Weights of a small audio captioner: trained on synthesized solo parts of chorales (CocoChorales).
Rows from block 2 of the audio encoder, named by matrix and row number. Each number is 128 + 32 x the weight over the matrix's rms, rounded and kept within 0 to 255. All counts start at 0. Numbers have three digits each.
# fc2: MLP down (encoder.blocks.2.mlp.fc2.weight, 192x384), inputs 128-255
fc2.65:172092136128146162037110136131116171107155134128191142126203133148189184142137073133152172126096102074097122120162090143045100151124139146111126144110128150156152123130122171133133164140166147113084161079154112109204136144122163140130123104121067139134114103117169149164120083162170124136061152142078147146140139191167128175143095052152166136113126095088157136126101124183089115193083
fc2.66:056144157098141165155077131222074099136148171115146096119131208193073083147124116147195094146126115190172133191146125151133152175151148096103128093148146141103158093131132096155140087188102114135148092105212124159119163113135101126085096158082142171082196108146072124078133095127137152115150115121124077121121138133139129117097092102054089110107149111133107095162112153156071115157105
fc2.67:068126088125112101058105087100126127173095139198112160101156156128101097088134165135091158085102104130094094121113116127026070103106127097107106124111138110118106112176176115102151162159166123098125071178118152152100132123139132087148084103160118127150133108098143154129065103110113072121116103093135104137079151095146148176155142111181151182176099160110096151157114115076066131171120
fc2.68:172144149119107117041135098111099089125151113135096133153193178135123181169152111107235114084136110150093098147110120137153127109059096089177116117108161050101123105080071160129156193099082164127114103157099146126110116160078114128082113112177055064162171104117192077069133107159147107151101143119128148101101134135096150121111106113119136120101142150120078129126226152083106132149089
fc2.69:118131135171103173171100114130101167154181183105196173147074174152228142147095087147133087148110152163132081160085147143111088176154132167155112102147091145106097093148174150106120155102128068111124111107124143068172139141082104162145130015130103177134070170082119094086132086124101113076115143187100134151089060143134084119083165167100120138150153114074043121178098119143175078205132
fc2.70:130115077135157148140115169129148187090206117166152183142113091130116083131170108090145111124127147130112150099141075110139166179144149175099168111106128146179145129076211165086183100155135133153138092108094114133159111203106123136170154077156133126154150149165105127126143141134144113103106065082143132134169125128142124076232150055126178177098141099216145146111144099182082162114169
fc2.71:139072042190178137178127160097117120117144022124161122128110159131165139151134159116202144147152149085084104162100174126166133152154114135011136097076094110155136137209186083163106068116171135135074136116151159122154077085131141125157125157113137126085168082106164144157141139153087133160186102086140143117101171108129086127165117122126074110111124099123177145138106117145136173129118
fc2.72:144139126154134122103126198139206074128125150109119115105114107132124102135144147124080114119193085163153190136125097137120145157087104142152127078106101146114142162121127166150205138156091150080100162137085120105143151156196118138129080066110162171158175111151096143151054138138092090126163119097092085133133152128142109128120142115115170079167128143084140158155133167177134168111145
fc2.73:111160150138137119098157090147085122102071126082111167094121076103165157113132092115118121175104137154164179065147175105096127106172160132128144195162076200126109153174108095147083140114108120154173186095099126143143167147166152161093169126144164160153115137138083119109109180166205073140093093109112132157115144193115160180155125180111094135133164131115107173153158114183111108132095
fc2.74:146144123101124186075104133133131114199176056134115082154171048185093143113136132091120192133055112140189153057159170151170149059126077154152118157147079155153109118069146119084122159110095093129144157126114178134134153124123134117123156133180134083083114160076100147201103109131108105122168112116158140128082129071215140171086112178143153126104068085159108098059138143124134071192112
fc2.75:087154170145112095132111182189127127083170159130128156101098096145130192112139149064090106163084135136115113131146141134124141182113134147103066191103098131125155156092118090145134169150127090109167104135107152144105136137188146089079123105147125149189161146067112148143134130116125134151061103123145077107096148130118162130090135182145120161119077137069121126098180139094130078127154
fc2.76:127131135108081167136128103192174000075119096117108125143034154132126146126168090142118164089147107068134116171148148151046124126083118188134126156095116114194116151085097138073189107123068122168152129135086110132073098078061133134122120083163158123065094114113102149081115161140095091129176168085129171118146176102141121094184106115101115232105159123128126110133195176057163141164173
fc2.77:110154128126137139143160117141154125137054160148199123150122145080124116145089141106144087132132193152201123114186112173121158098098111166159154137108170149136153135125166125109083088177113146106124143099163120176071132108122194194124108178139117122128115075136134119133095113086134095132121170104099140117146121135141118129188092139150127144175117071146149148128102133090125108124149
fc2.78:124146129132147132134117091137199082096141129108105077039105170091048096166138133088131181106102107111112095117107106185159098092133137195147075134156131184167165124091164120125192148195165142124125183111130048157130123081093150105119161152067173161151109097154116162140101152143152171165146139162212150097127093163067117111137151114109122130159139117109097151149117073125111128090120
fc2.79:124160158136153128187074147187128093116106116169138169078133098151124129148109156104105106116139136100107110195117113116122173116131172155157080099102150150147114142066150186155158084118142174130145217117128063053214125142144129143107126178072148192108122106114141117174111166077150106181134000141120134187138101144148190135187200101123107108103221152097147129174116102097106134182214
fc2.80:095143070084112129106153167121149157116116106115119159170179098067136099104129119122090087142095105160134066113112125131083108148151126111162162115192094136114138162113151173148097104115135120116086114111086158105127113084119129147108125106084066094122069086137173181174125071087138116132111122140145086136184148154178126134132131150180092127171193106126149139101102144079158117102113
fc2.81:113125078202174167119125165111101128124087126107193116097158116127124130124185124139160102149087112118116145140065165181121118101130086103143088141152112122096140110118157138097150138174116130095082112087145109164150133109125115122088162174118168071068158149151078149122125097097139122104100148107094205123065064137154147107136179139124179165141103140166147133150093059095161120117098
fc2.82:118147082071108170120129091139132105133128110060169134117106089157069128137091127132097114115132148085161146083175116108154137215098148133166137109153134121176140139135090104111149079163161113121198128097124090093134131158096114127142088159157156168092104081116128157119189134122159097094134100166093120164067060105126129130126085107148114129210160136063093124161129154104117125133141
fc2.83:144154163123142148167143093136077147116087145167149093147153087167124115126094151122052157192133157116088128144148148116061106102097097142033113103131145153088122114135106153095043086112130115098098216139156135128126150094151093143124146082221151169154110150157126030156068096158147116080119158130095157125110150169157078141100161109093132165191152128130127139119113097128170155131159
fc2.84:111117116179146228175143166077100143180112119089137099154149110150094112163054138051116084195142114081143103144100137169123158162127108112159095083125186167183070097139048081066127158159144112137162133107179188118110115134069123051174059103123159104134145114142122117121094159114152103147121066112107117165109168143103080099095087083136077130104089186115085109123129160110142062115135
fc2.85:120130132185136147140112097138141078120149113110051087135129128152084117116101160145123122169144081101101136154124107113139072064159158100066088101169152147135142096161087071102126128141201081112124093064118124091112096098139119116187112180170115121173128164174164067098142092130075119118116134174121174094108076064143178152136121149118180108190102101185149107132100103124133153104157
fc2.86:115146098108139068163097126130151134124160123130122126102095159099096068158092084099153115083100154095180152077152136142112139072143169080150114126166134118110124121146150173154119109129191174132092109132176105110139139119115147172159151164076101147127155145162110165157120170130121098173173132122136131126142149189113121101091105134114121179141137099071153106116144109082166130109133
fc2.87:102131153157166188149109090146117131091142072127091099150158131138159091057106179154116118109137164140145151105092178154076102158103169147163203139123125151103199110078136050102104151096126138158161070125036167125087132162202117172112103130160137144116117176103081156062140144182166108093149122156159130095101075154102135120108109061147117136113112076138113165098101089114159116130151
fc2.88:122119108166173164125127115139099150096168097125156096136085149112116139111138170138155176149128105073123113138150124147154077076170159155099079171130114109118141100115090129166072145128176148127204131118173086115029119135123132140120170174145142152131098118180141128119054191173165132203109144109112131149093138101093157114146159136167127164129151130132098095147105096167128182133127
fc2.89:143172096120167103088137133145115132124131122111199118039126101132164148118125131098152117136127120119138131168165083133109123100190138124131135136131132119139180123110199111171129174106139126135136105118140133089193086117096163171170065143153189102089185106089156126198168131144158142120137128116111168098116157136136131050152156082125158126108154142102197096103144111111112068134158
fc2.90:092069155088129098123135106144098197116183134108122098106107072142147142089132145152099119089153151100073131129115163181102155128138141126108216162084139083171201124117114113122104157131198103137155103137075147126137129144078174187102162134081104105144120100165116131164096135065177148107063155111150182121134085152079155079114106112147199125094194076163151107155090146193147130102156
fc2.91:155114072006117120116143136059124160104081116136119164121177131119103110136117130119113120117116161100209154098146121210150111140160134093122092151119119116175108149183154135088127122134060102108090189091197114117158066066144133130126114147110160142123107094119136128147079117081161158090158140119120152157130115111143112120162180214131115162151175064165132150138107063169212099155137
fc2.92:232105228095156141141053139094104125077096133101149184102094154102132056101128111099134100178141121165111085114116151093063094098104093091108115161124130162087162118145136213083076139090122108150093058129114130101132104171097145169152113124112076138140159188120113105136136175048103075180176150075105148191099128112092117142114096121149143142147126139094094083131121192087141159142184
fc2.93:157161106169197147153123115117103110141165128187198173173122088178110143128156175112106148060109135105164118090176146100056136163162134163091150135101100192127189097182174112124170173147179150159122168165119202093198102142104103137134093138109151150107156160087166120119168157129146125144112162105106117129150150172132110187121119067159147120156055146143098131161126172069120126137106
fc2.94:105122118154108102095117071088172158117136089169115148094110138153128159090096139096110124147152110184142134205173148165103120160091172089131128147088127125173182127106123134098146200129155153110121151136074180136144105168124088152149171108173171153107152112145121124149140133102168127209113139063111124087218220132162142113101124129071147060162119162166101183160137110142165149111089
fc2.95:141157153082160101081127126093152117146088169110128108174205067197126097116162122153101137127110189168176147163113117098149134134164134176159088103102165077180161125101161164181100099149055123123118103095153162144064043171158119126152107107130096128146118143083117162055139135161142137084109143094096175113174164184124117112143078139115135078069162113121071119186154139144101166108114
fc2.96:155113117095088103171123120067111173131109139111124184094102177222076171086086144147116108050064130087145123107141132103088108110187094137102088171118109063099120149027118082103104139163135111110198189111151023081131121108123097147154153107122079144080196143085167120126088058113082146145098175158109077144167125158147121137122129097096132117167115113092165143140153115156110201098103
fc2.97:054182166102121076135122058122136143154091148129069127095160116131156112149042102186136083088128168159170091208186182131009096178077126083142116125111120136117139116127134149086136107109191125131157159128103099104130093128126142136042096138113126137115103144053140157041056159172104121125139112186120097092167129120099104151094106149128131068162146119069137088121137116135141165167104
fc2.98:050137112137149131107119091092121149142130162159108111103106175079124108103157147128167070149153166140102122093103119122151044087208120128166133122079164180148102159162133143112183071095157114122124049157120139162142186176104175129115092177183143144140127142132119138130152094186140065137105127171144138087083122168141144146132125082161077215110134183140151109145161171107140117114122
fc2.99:098118109109143077138096106112098054173147114153161166101091125095147095126118129109208137180139126158097110155106147111123102130055101140141149163099126143162175103136078151118149159087171149159109103096152097172117114157155123179123152112123181152133134121149109109113143193121150114140150131082105155148054066073131080094084113178132109149127190113101128107099076191113117107146159
fc2.100:174111161120087130145152100158165142144086131105088106145182070143090146124085173110154118103166160086135132112107097169153082166165128135095127227112059106189090141117061119117113127112132165133135148182066146141180146121198143165118065094146149126106086051135167096065069150095158094162093181084104153113119164085056139160050122097196117125143156163142138115148111156125148121090058
fc2.101:113084121162094093155090156119122186105148123194128177161113166119086100127096148155108127164097052129053091151145121139154148073117154096138157153177138122165150121146120160134117134106122110148074037162105098074118119124081153147110120129099123133107095154165135164164063081104192070221156135153121114106099119108126095168149089121163136160119197127081124183076154098134152141148165
fc2.102:172169107084247119159142115146145108127157160111121114109074130142149165162161123143098099121112141113154135145155073138138104176135118072103139087131138083084089132202189103137146135148111138145086139140124173159089141115166125096060085201124129127105201173072153162141139159159097116134096198144149118101131151144157146141119105141125171130120125135152094101137172193171181175089137
fc2.103:148062126042104146152167119126109140136096119124079147144077167166070089083138144147057117144177144081122143097113136091114141088142111078169163142131115180218114118102157101130187065060153121135109133149128115122172103181137100145107170152152137164150163119150137136153169123145126125107111085141099114114093089140105156103114083131081094189153136117050132145108114218081162113106132
fc2.104:188153123103109107090182126097137110163152140134107113093179164125146112103116180120131167092080109088206097131114128151100141116163065159127125160121135122092081123155156132061084118175115134097134184075160156118155173184096168102187129109106134144170090138147094118161134157075086193135139069137160121109117128121142134105127117130096115096118106124115141139082149115121150111071118
fc2.105:111131177119094157127070153127117087152085145098108147127175114133158170139167128127110124123139131117164126038147111125095099031057149070097099142136141137140194146135081111135104142088137101157130157175110111152153132175172161080104160099164083125119122167138084166117061128128132156113138084104166176129188162147122107132132113123084114143083107154156140132165048128115165109164172
fc2.106:146173151126113071171104111098176100125129047109162155122164131128122110106135113118130165110142142135098111108122092122126096076114081118102099182162094112090123141170165112119144178115073100102140158159112219118142110123155108191144148181164100121132156111117153089127134078181120171162140121104088110136133169174147171132152170125162103138099133095143121136114121112125134170245132
fc2.107:122099145076145188115160119100082218176151092168143173139090154157144062109110087167090117133082154120111112096065136081146140087091085105138111203118083135077080149123092107156126111120145106148101116159152096076094115121079095139121103148151127139114028159140108139117158134069158095126115167129095181122181153129120178153123091105169146109087084183157155097123160118200150114144161
fc2.108:181134122079184141114150128099095080162121186132104074113103135158187129131109155146100112151057158105118147102143089155149127092161116112117161123151185072112123150108132144156121164060151165120154139134085163114143090100121144106144130174126097104081140120108122160074188142152127134163143147083162114144079179124177137119174100124103130124131090163151179150146127114148064161165163
fc2.109:121136160112181124073199131127154192110127171107125109144120158140053169153123119095125142147152119166100118169107117123109121157063143124074099149143120105125155105173086169060142099112132155100163051132160117104151092129066136080128083153111148118159178083097152111153085092128180131119168133154133185136179179075098130128103109056143063172070159148131147148107069185116075162150102
fc2.110:113162083153139201091121135172110110099125128139122153139111115139158136159100103139139145122121135158134144117072153136116134138120121129176125077153109101109132097074103130112139155097169106080126094139058078118095173059129165102179130145144133087132140130096071134122097137164169108087126079149162117123181120149089119049169117081126124136053097174134074051111102097179123144138135
fc2.111:133156154050078152128084173141206161131151136150157110137097155054124181159096165181110083127095093133087137080120167158102156117140121141066146159126172120087127181087134097112107144153109123096160116066091110106160115126101154143113092160174128104112137085129135095167172154142184152103180101095124101166095170151102182129136141156178074154187132115106093136087148163146118092096141
fc2.112:146066125043147150143117061106091133152124114120095140094177136145129097162106092127159169145112091139174105097146103132144141119152125063175113115109113145100089159052147060102072153086132129086120055179104130212139151140185116079152162133141099194047153158091119135164103174096111127172108122062165092133130142105115140093089184099140080168115116061148151133103080124132077143190156
fc2.113:155146127159181156116118144139123116149076155126155137132168142167119110115170095111054152150165154120092144134096150141128147141173078108124163061141155188138165108062173110200143140117150125087128149089156155122117099140110089156164050159132091104034131159141164102099143145116084129107134099142112093129111129076156099131089096176148141145114091134121118092136166156139069160100132
fc2.114:076100059103130178099148173157095117163158112107107096092110126165115106143133097064087140116091137096115110096099049095164143128140112112103160142119175133081056141118133120115079157157122067105106104091169151117107114149132169147105139148144124136110145106059126138164140131162172100150156162129078087090118095081145080119086158112092101091076125103112097129099100148117100097174145
fc2.115:102039125111210150125126150108099148143129078137153167147137102114087040123146178084083131155121115141122128099128202095131133096162109150138153139139198163099124112120064138115124136109121101090149146129131116174116188139145127147144131136128121100122109122168116128083133097104134062141159146093110142162099094106146116135186094067101168121152127140218166141126133154114095106088109
fc2.116:072131184147177170056158097174210032132097146170178066102126091167120156163142143110139163095125082103148123135191115099136162099139105124122151156098163132142166116090097167123137067112128137136084157113096172100142135161097037087099122160083112137103114088097134115123140157134141149158100125091148123165133110124114135160117139102091149105174097104137137025157154113150097157140153
fc2.117:129090202186175095113095124068141138129132151163127124120152115100059124158093124099091126090166173116098128118121169089114156166090129172141143151127108152143109079093087095139106105140111122156124086109165095086143150152115126120148134205107106102137118150148140138155099133116094138129109144126120124081113088135137107125096110092125136117093110078168117156123125095131126133084144
fc2.118:116160106110129183091129169167124114116163100142182102203060135145087114095114121073135093153133131185114165107141122158125064097110101167082123173118137121122142097179138105167143150170185142132143123134118099142085112161133129113148156132181150132158088193166139135083168146129176128107089085169134087112099138137126116040122171134108071156107121176086165162103102126131135124105096
fc2.119:100162171131158131175069102161159115140146105135092135142128087116152150143108105101139160102105170107149100141142088133119132168141155128152092113107127162075118178101139105167139072087077139126089166155110199124171147177136111136035173146192111106156139212096170110158112084081124150078087146134169118077139123128148142137096186182118114110103057132144090105072174170163147155120082
fc2.120:117176173040141153073112146168060123101108112171135203133133148106093139107120153153145185084088142080110156092111101080107116150122118126120166162077144140103176159141121056217093125125119091120066169119111162099085134203068126116198133130131146074052146036145084208053119112158116159180129146155122162136131125182133130143175127127046151163137159121204116123176123179118169089126145
fc2.121:059138129196106139111089127122086100134162139132111127171156163128092133098161166080081116138144123127208136121149123116154126158182145158132135082163128173177097187109121109172125118156079143167073132137151152120112128117143154158153068089178057150146099121154184100137186130078113123143106139130113131134143154141162088167147159118168101068126162108198097133153195131200170076162141
fc2.122:203135150183153132189135134122097128119118131089127120144221148113146193152110086111141109135092106146154165146119131158140096122135079132112202082102092117156134087097160151059139169119123069068124107161116160132049138138145140117182135112194107100134091137109160129092143135125161120139086133088156154119106131112145091130155165154114127205173173133145183099113149103060087118121083
fc2.123:131147179097102199095123119107090116102145162084138062077114152122051092108157115193080119115143080133107086080123134157079139164084148152110120123067144126117146077137171174143137101043138128152102121151148180098085126155126137141089115108144122110130063195125148083176168091136182097124113126108137131137181148201177174068114154157128221120120156133129113208124165159176122128074089
fc2.124:075173133081167074104141108128128159108086064143134124131148127191089110100128148113110109152118124140118216093139122106176134155135105193187142137158148137091146157137139114158146171111106071175112124170122164121110145137137120158073101124140073110068171108116125075159114155127110114152102075127071161116092115115189161106140126100111099159133123137126072171158102150119119178170089
fc2.125:106196112142124143107148112104115057100140075112116111154114141111146184119115123144155107126119076111099153147183157145113107137132139172123143139120115174177114155112150114155098076164161064135121168104065133103159119120093138096147161115098100140179128195071084143155096203128108134104103112155157081171136179095063055073142112173105126109128131113076100143171142145140123163165122
fc2.126:107119115164105096130154178105203100110132101153121128109059059111125161172116154110088118160139135143158139158145107100157079137134126103150112106129129106064135130148148162085118153189122108121079129118149150153078110092144108208157071096164130129153111140068132143126139143126163139088133182078106119174165125150109144094107134161136173128187129083115124056108140122123124114124142
fc2.127:113091094150117149122065116103142159169116134090127156135144139160089095126131122147120151145152068102083096103131117142179124139093136108102116141129112128107129137089182128130130142116097141147186169176123139122121125084111185117118098173157128146114099098145151125150165136084151171134095148136183127183084121109136110078126138118146129125179121113159093102125191142130129045141085
fc2.128:117132146137180155161137153146174035094146098122136104155115139139095102134160173164207094152127156120116144067108190159134104100108131083119120098114191109060158113147155000149144104156090126109124141131161123161075148127189112149082078112165124149095134137147168180106142130128123146145135159050079122155191162134113063094119110131103172125161146152138147113105126055177140157125083
fc2.129:127089089105157120144095145141154165177142176174157110156125122165122215124127109158110127113130102195143140137110080086120146093160144127106131119198140139081146160145167225142152111180138109102140103171145060081121086166140195218102135127113062096129148148110117141086127162081144097134156113140084071135127160136097160153166143076114140117130130115148120106111125121132082101122114
fc2.130:088161139126113160087129072131094100055158123197111112191121150179084103157174150053151144152148141176110126156105119116082177158136128132176191100099104157146160099140099187112123100087136148140140131150116144153173112116154134176152099094166117183094143147193144112146163068130181152088181132097096086083109123127116138082084173136170109111121076133140162115088136163135120122088150
fc2.131:130150133125079173157123116119158090107081129104129129100147122118145132104131102150134146150053125103135101130113136161129142134086121135202123122153122123096106127093152119140129163128144163106102139112148035142070084118106099072154098174081102093130092137100078117165063156114125142133134139104131118130101116155138116125045145127096165097113174148056139126090141087155156127197156
fc2.132:170177165164075158102110095083147093127135120153113134142072121187163145116079101114117127138180129071139107084128153075160087159120129090126177116081131155083165141206067184161063111101087155114171138138081095158084149117090136103106197133201083165155148144069170108128157109078170128109100103112153151098195096124161141117087153127163109137115110146163104113157091137123172063128107
fc2.133:078184119125123096093116130093168116111112118130165152117158089129103131095141133135086117137150129084183126159181224124121165167112139132223172113158147130142126100066097096167145120074128151187146059106150117128140139183106091115109174122125150152108100182140093188163155105166147083163160044173178053179130099133136081184169164068141151110102085102100160159123112086116144120154084
fc2.134:159159147131087137136169078123137137080129108132197130149072181169124211141115123126154064135092127170145144139142087184177107072105085094094169161166147156117116158136068180129152094096122125145103164148145152169153147096094110103110138130171102126125150169097164105121123149118079139113095139129094103176060083163138125094140154204144094078167197152132110178137220170156149140136138
fc2.135:094138078161151114080080160115118097123116140059087111183172136160116123140171155084094151182142148085099135099116103150123130100163155104132148109148079070096114166126080173168098099153149090085079124113093121099108142131151121099092089130120109140178199072111144135069094177153112199089106101126135117126080072123132112125077111114096143155143169157161165143138110159145121143082139
fc2.136:154158097096181091110179127119085150152102145171140133154086137164139141117176190133123170154106132054146125122104185084117156161156150105111149166183049118072133085134111162090100124053129113101125085122130126069080179158114160121107132139147199105114142150100126161123112122122109154105115123080116140127110081148124078115141147108154101135102107076163133167112087199164135120158151
fc2.137:124124159128122154163131155134111169138116100194112171115137142114092132131165062134126131099181137111174126175133140132144104077126134060085085113151109115087132145153206079176162105063111108114110097107106095118119137138124121112140140052125093124160138156170135125093185105163156128142077131225141210158111083141080136118198101132080095136141156087109154113110121173137124107099151
fc2.138:121120077163129107079124115063118069122150130106125082115064122126044143063123042123133089096083179088086125159152074145093117114148108106177156074128124158169134108132106092028141141192145157136069173142129086115121184085096144158096154083113156131135130174115167172175159084082223171112083187135146122216189140193061124098098066096101186187142127140137132135109123106106080132160109
fc2.139:153123171191140144170114141132158111100158153099108134121114158110145164168107113184063099101152121168222128135143124083115130131073129124161116078109141065088099117083138165154153101156161159170119069156145124137168064112133115129132189163120150140154116139160147138111111097164118214097158092061124129089112183111105146112111114121125166179115129125171142151135123155159107156089185
fc2.140:106100129143156076133085130136107143100157107171106073138121149072117130158134115114089135127109160171134117092125172183111137127088124118130111125112105155123081148131132143112157130126139114117142117102114123130115141124158183114174132113197112154159115120150121095088150188135141125116084130144198106160106102119132117125166242184136107185106122140127166134121152162088193140137130
fc2.141:126138117141080085072152174095064108153111142141144184182115073199105128108130154106102149096097106050148171074155123202140081127112118161156147161099085083142139138138102171102068122174111148130128134151129089175078098168163087093115119162165148124147163097129096132136141156094049172100123084109140116134086191120197100097156107157071101121095083102037117113114120127115127163143103
fc2.142:098207150116123105097112135142170060094111072113048120100165116102111097149118126140154085161084132132112132159174122168092091103132052090133128136191092072106111115209126136155169111114166147149109173180135112109094152139119103090052171163048103183159145147120128120145155129137079187113133116209153163089150076105100080137128120132052140117160100190079165139134160142135079138149171
fc2.143:109119130095135142134185105139120134031128120141135115136102093159095174167138154150161108142116096111111127127096172110150138067133095068133138137130090138141123100109150148124114134173162127115119097166089170169127127154131072106129141156130195114182069118084090149116194093075095144121173103034077162144190145169076079057129147135136115195099114183110170144102160131138110149175186
fc2.144:110144134124130159077078156162106182099168135182110196123106109147155188157188169162132107085155084150077147194120110183163121114145159160102122173129116171110139143168114085139125106139150098127110139144078104124131096162089130144166108134123137202106146092156140157174054107163214113104097092136113112112122093129117135109170101054114152095131121140134133148159131089093126154164140
fc2.145:130144101132128104150137064170117157083145122105081158125147130178154128081121089144148101097097125076142074136150155150133143103160162146111120125123113172155121119111120152143128080160187151132127117085113209120122138093113177105099149103144196114085095156123137184143175112140174092117127110107136136168154115161106134161095132179130120117092166091099171120146130147156120120178152
fc2.146:175148078104156138151141129088137092133141076156118123149138149129108145138104138119102084124191122154105139073166100147141073180087060149145105120120100096090125100077125173097133125112158126153142179169078111117094125101094183176197120156098134170129072066190208096102110120080144101115175136098076136180162156077198125099165036101123157095116117186082150130148122112084184115183167
fc2.147:149126147075096118181166164159070154168125160132097171159115118109199175138142115114128115150117165174097147146073118093123153192123140122151147172106108116123157103081088130128147122112140119126115130138131108158117155135144125140138134143120146131105142147078130147140150098104100113139132128165106148165170131150131182123134106077114155155177164125110194200058128024086079090075100
fc2.148:162095155142105089111138185109160178177122092163130081097132158137160097114099095145177111154123108094128165106098109117121117131090107110116109102100061147160147130101086138108144144197106110138136124105148093147080157133129051113105151167084115125168140104104097107182168098110064114152177090114150114167163121104135113140095187153134094182080113037094132160183133182124115105155111
fc2.149:113142131144105092078149150132099122157090113171131160146175128160172146110140129138119112121151089084105129181097091130117058130140140155159151111172119130145189104130098143187144086119100159130107151125085150124140147157095153155118104108123131178154115148108125104159129135125142128116104076130147099117135136117165177121115102082087133113096164106112105128070078103131134108091101
fc2.150:111162116096096127097119080134088086099138116113074134141128100084125173085122161172112155152144101120136151097126093142157097147160096102155104143113145148130163159130086137067147128099014105159150063104145098137151118126081118147116148115113141099130143159179083099119132115167135064146129144153131104138176163108120195126143109095156094156169181120044109176129138071088132083039182
fc2.151:190078111095115099162117137115157151122091160081121160173135068168143174169195159135103111177133135122168133090112123154131099072147220040133152171146165143124087157093141165134134134134125114145099143130151158079152164140132140081161132228163109128092162126143139198141155149163135073159113098148060162109137139083095165147188149150087142155125146194051137135110148058152145135117156
fc2.152:111101146171144130073147126085161157091170136132096149140110141128167149141181179106155127098162098141122139069077111156135115102091109135107177075128191143124141149121154141155125135111159181094094140128097092150123151105143134113181197105168125115119141106179142112121096090212104132153104146134120122154161147115097138146133155165143132147116193145156125132091210105117039162091198
fc2.153:164117168128078186122117104121113071183197176151137131136099122128146151118126141136146084074147165166105114147152128151103108137098149128069167139100158122185129100107119149122149127104148114131103131149131079159116106110197135164169162150125104137160174107084101113114147089180140085092091122117146141143079137125165109148101110111092138107064150128129184152116138159101133102097122
fc2.154:103150137133179170125079182133092096099130085194161124157150140106104176098101134117089142170126088149140141139116114142179123085159186077099156132194139183137127136130138106138122103156149177115089094075127148138076156152099152108121092102156114107078216125121108122198137111161176151144076079111130149093140140107147108094090107084089157004114147092128123128179163175127150159089144
fc2.155:142086133070077105145129103146103025170085128123158105131167137114132103098133124115180178086121104159085162113124145156127094172115120163114168131084140122114144090174116078058136156162127112118090156070157102139140108161153183153094157136135153167208144158098121083124159118145204120176150111075106081103129108066139206174162094119108150155131110121097146104153103132130135141124193
fc2.156:164119099105105162140132110167114102168137174143114144179170146128120109109174164113103206161123122179154115115170142114118092131124099120145137084102120144112074169152130104106200112129160088118101136105131115136153129187092049148108089137103121106177089146113121112118149143121130179133122122118150073153128102111098059127100139105085126114156145148120075071165071098089126141136174
fc2.157:122150123119150127161104125037140134179079099089120082139145160107105156138135112096194141093210083126127136168096085146069147122178115071168124163088110162123176151131170171178096123094130167143114161138074192097101142159162088157118140123096175101140165108127168113100142090120094122145117084128137133082123089159112075111126104118136155135139159127111105130099110156158155129128066
fc2.158:113129106148134143190181165131141129182115203092096082116143108091149151078091140133165074168117099086160095140168134148155068077147099116143145209079150091090167163146117154126094100134088105138187170128091038134143091180125162195141113138108112166141134087146172143148148123095099133135099148122118131108151107129135161074095127148169155184152080174127166064154101101120112128127164
fc2.159:091109139132129073165132173104181136129081093068105158120117085144081040148088149149109117122140141127129110159133185117148205069098106112077113135079087091152131086081164088141111109116122145084104111128107100136057112128117175148110146118117120170133079190072115121163139102185116146157142135078084153123134128183145089132072095146185084103171135132095066119103121166111113122128172
fc2.160:124096091149136143129142163102168126110066155128078129173123145161186119119191134156103130096135139114126103147147153138125111181132159127097130113135061076118132155190073133111139127118130095122071146148153120137139130099115148126098141162124107125086081137121125108185133087134112170141071073069085103088155138142141133081147113126076169168119133149146118094134190092163223157100086
fc2.161:137098103081124080241068192145125171156159152152102062172128105068155084110150102137089159155135137115051108101183097139096145178105105133174116170115130075133102208187077089147147117184043150135144171103182104138103048146160173150123114118089150181173162121138176100099108076102107133098104071165138123177166204113219120109076065079168148138147155095163104125153122122137109040105103
fc2.162:111144128146111143148145140133181121135125187071149152125106128143076101141125115104060108100118161133074144087129168111147105145120140089184102082162147146171107072133157152116157109176105123118165052181123170110125123100081091165103149149048148119131062082141112134101142132168161142042104121146114127138088131095091153076133102091169153126136145151138171172143114089102134131083135
fc2.163:098173114063136151078079162165086121099069168187139113106140073117100155169100153125118156106111116123131157127099126080129133162144114124130142159062131141094154145178116082168096138131127119119131075148149184089113112156061127162187229099192111096111167077114151095126175163101072129107153139164097088158108102137185120151130162183095142139097148120145067123108136065122159129164119
fc2.164:179127228073131128126080126156166136125153118174142145089113110133078124075144096131077138131161071128085120128150177152123126125125110172092154138046145061118175158108134129084159085157171134143150083107173157140129090148060156156153163079146125106152149188136129097101109117118113113117154109128158134139111123097187176135136170119137071136127093133124070129095136149177100156091124
fc2.165:161141131084065111092160135118120158093139122135139153121152178092125102144126190156109171070131061212155117057085167165150123146124078145193140170135116162094139155089098107128164121181136114123119151165121120133160118130135131128129168054171088126109171116148137175105099060083124091090069108131130159182125143126156103113140133170129140153179134129130127124125123059176139146157071
fc2.166:131141124138166142141111102172067129136123118115126120122138109088109111098122112103066087114171132145070092107153119172084122083169118094162113171033170160118128089223135150089146154099091091094122073056081146136162125120122161125197113125188091184134120104189150117162121089092159164083144115167160108089149142128131076146115168127133170157193112140105173083156129192178118100109129
fc2.167:128085135108170150093175132073138193154131162138130184128098123136120145100116124137123154097138159086049138147155170157123135173140136105064113159124124132130136146088134132152069150101132169169129114166157091085109134134137135099055088078080130109115201102063167130138089129118145108106098091124122131153177107070101101124165151123126111111079169084119158162095075165116163127106106
fc2.168:124115153232148133132151176161204141156135193083100138116110134151130114147113100143153127150093159173123112150141155134126147152149112057126051088064175100125128177068107089122112164124097116112126093141080139134117129155170135113087119094120131121122219153074108148123184145116138107176076164113122181122172111145185124154120137133127155117137113130130153144162185138146094099098069
fc2.169:105129139099103067096171130111139097136125126140152102154163154139122178101182107116141121140138157176087123082143146117197140162129114167074114122123137166134124079127149179083165162092169128133186119088149084127139115110151138112198134148148107182107132126117112102135135179146093152092058063189151125112090214107128128132150083111153083042101117194072138115128173065156156190099138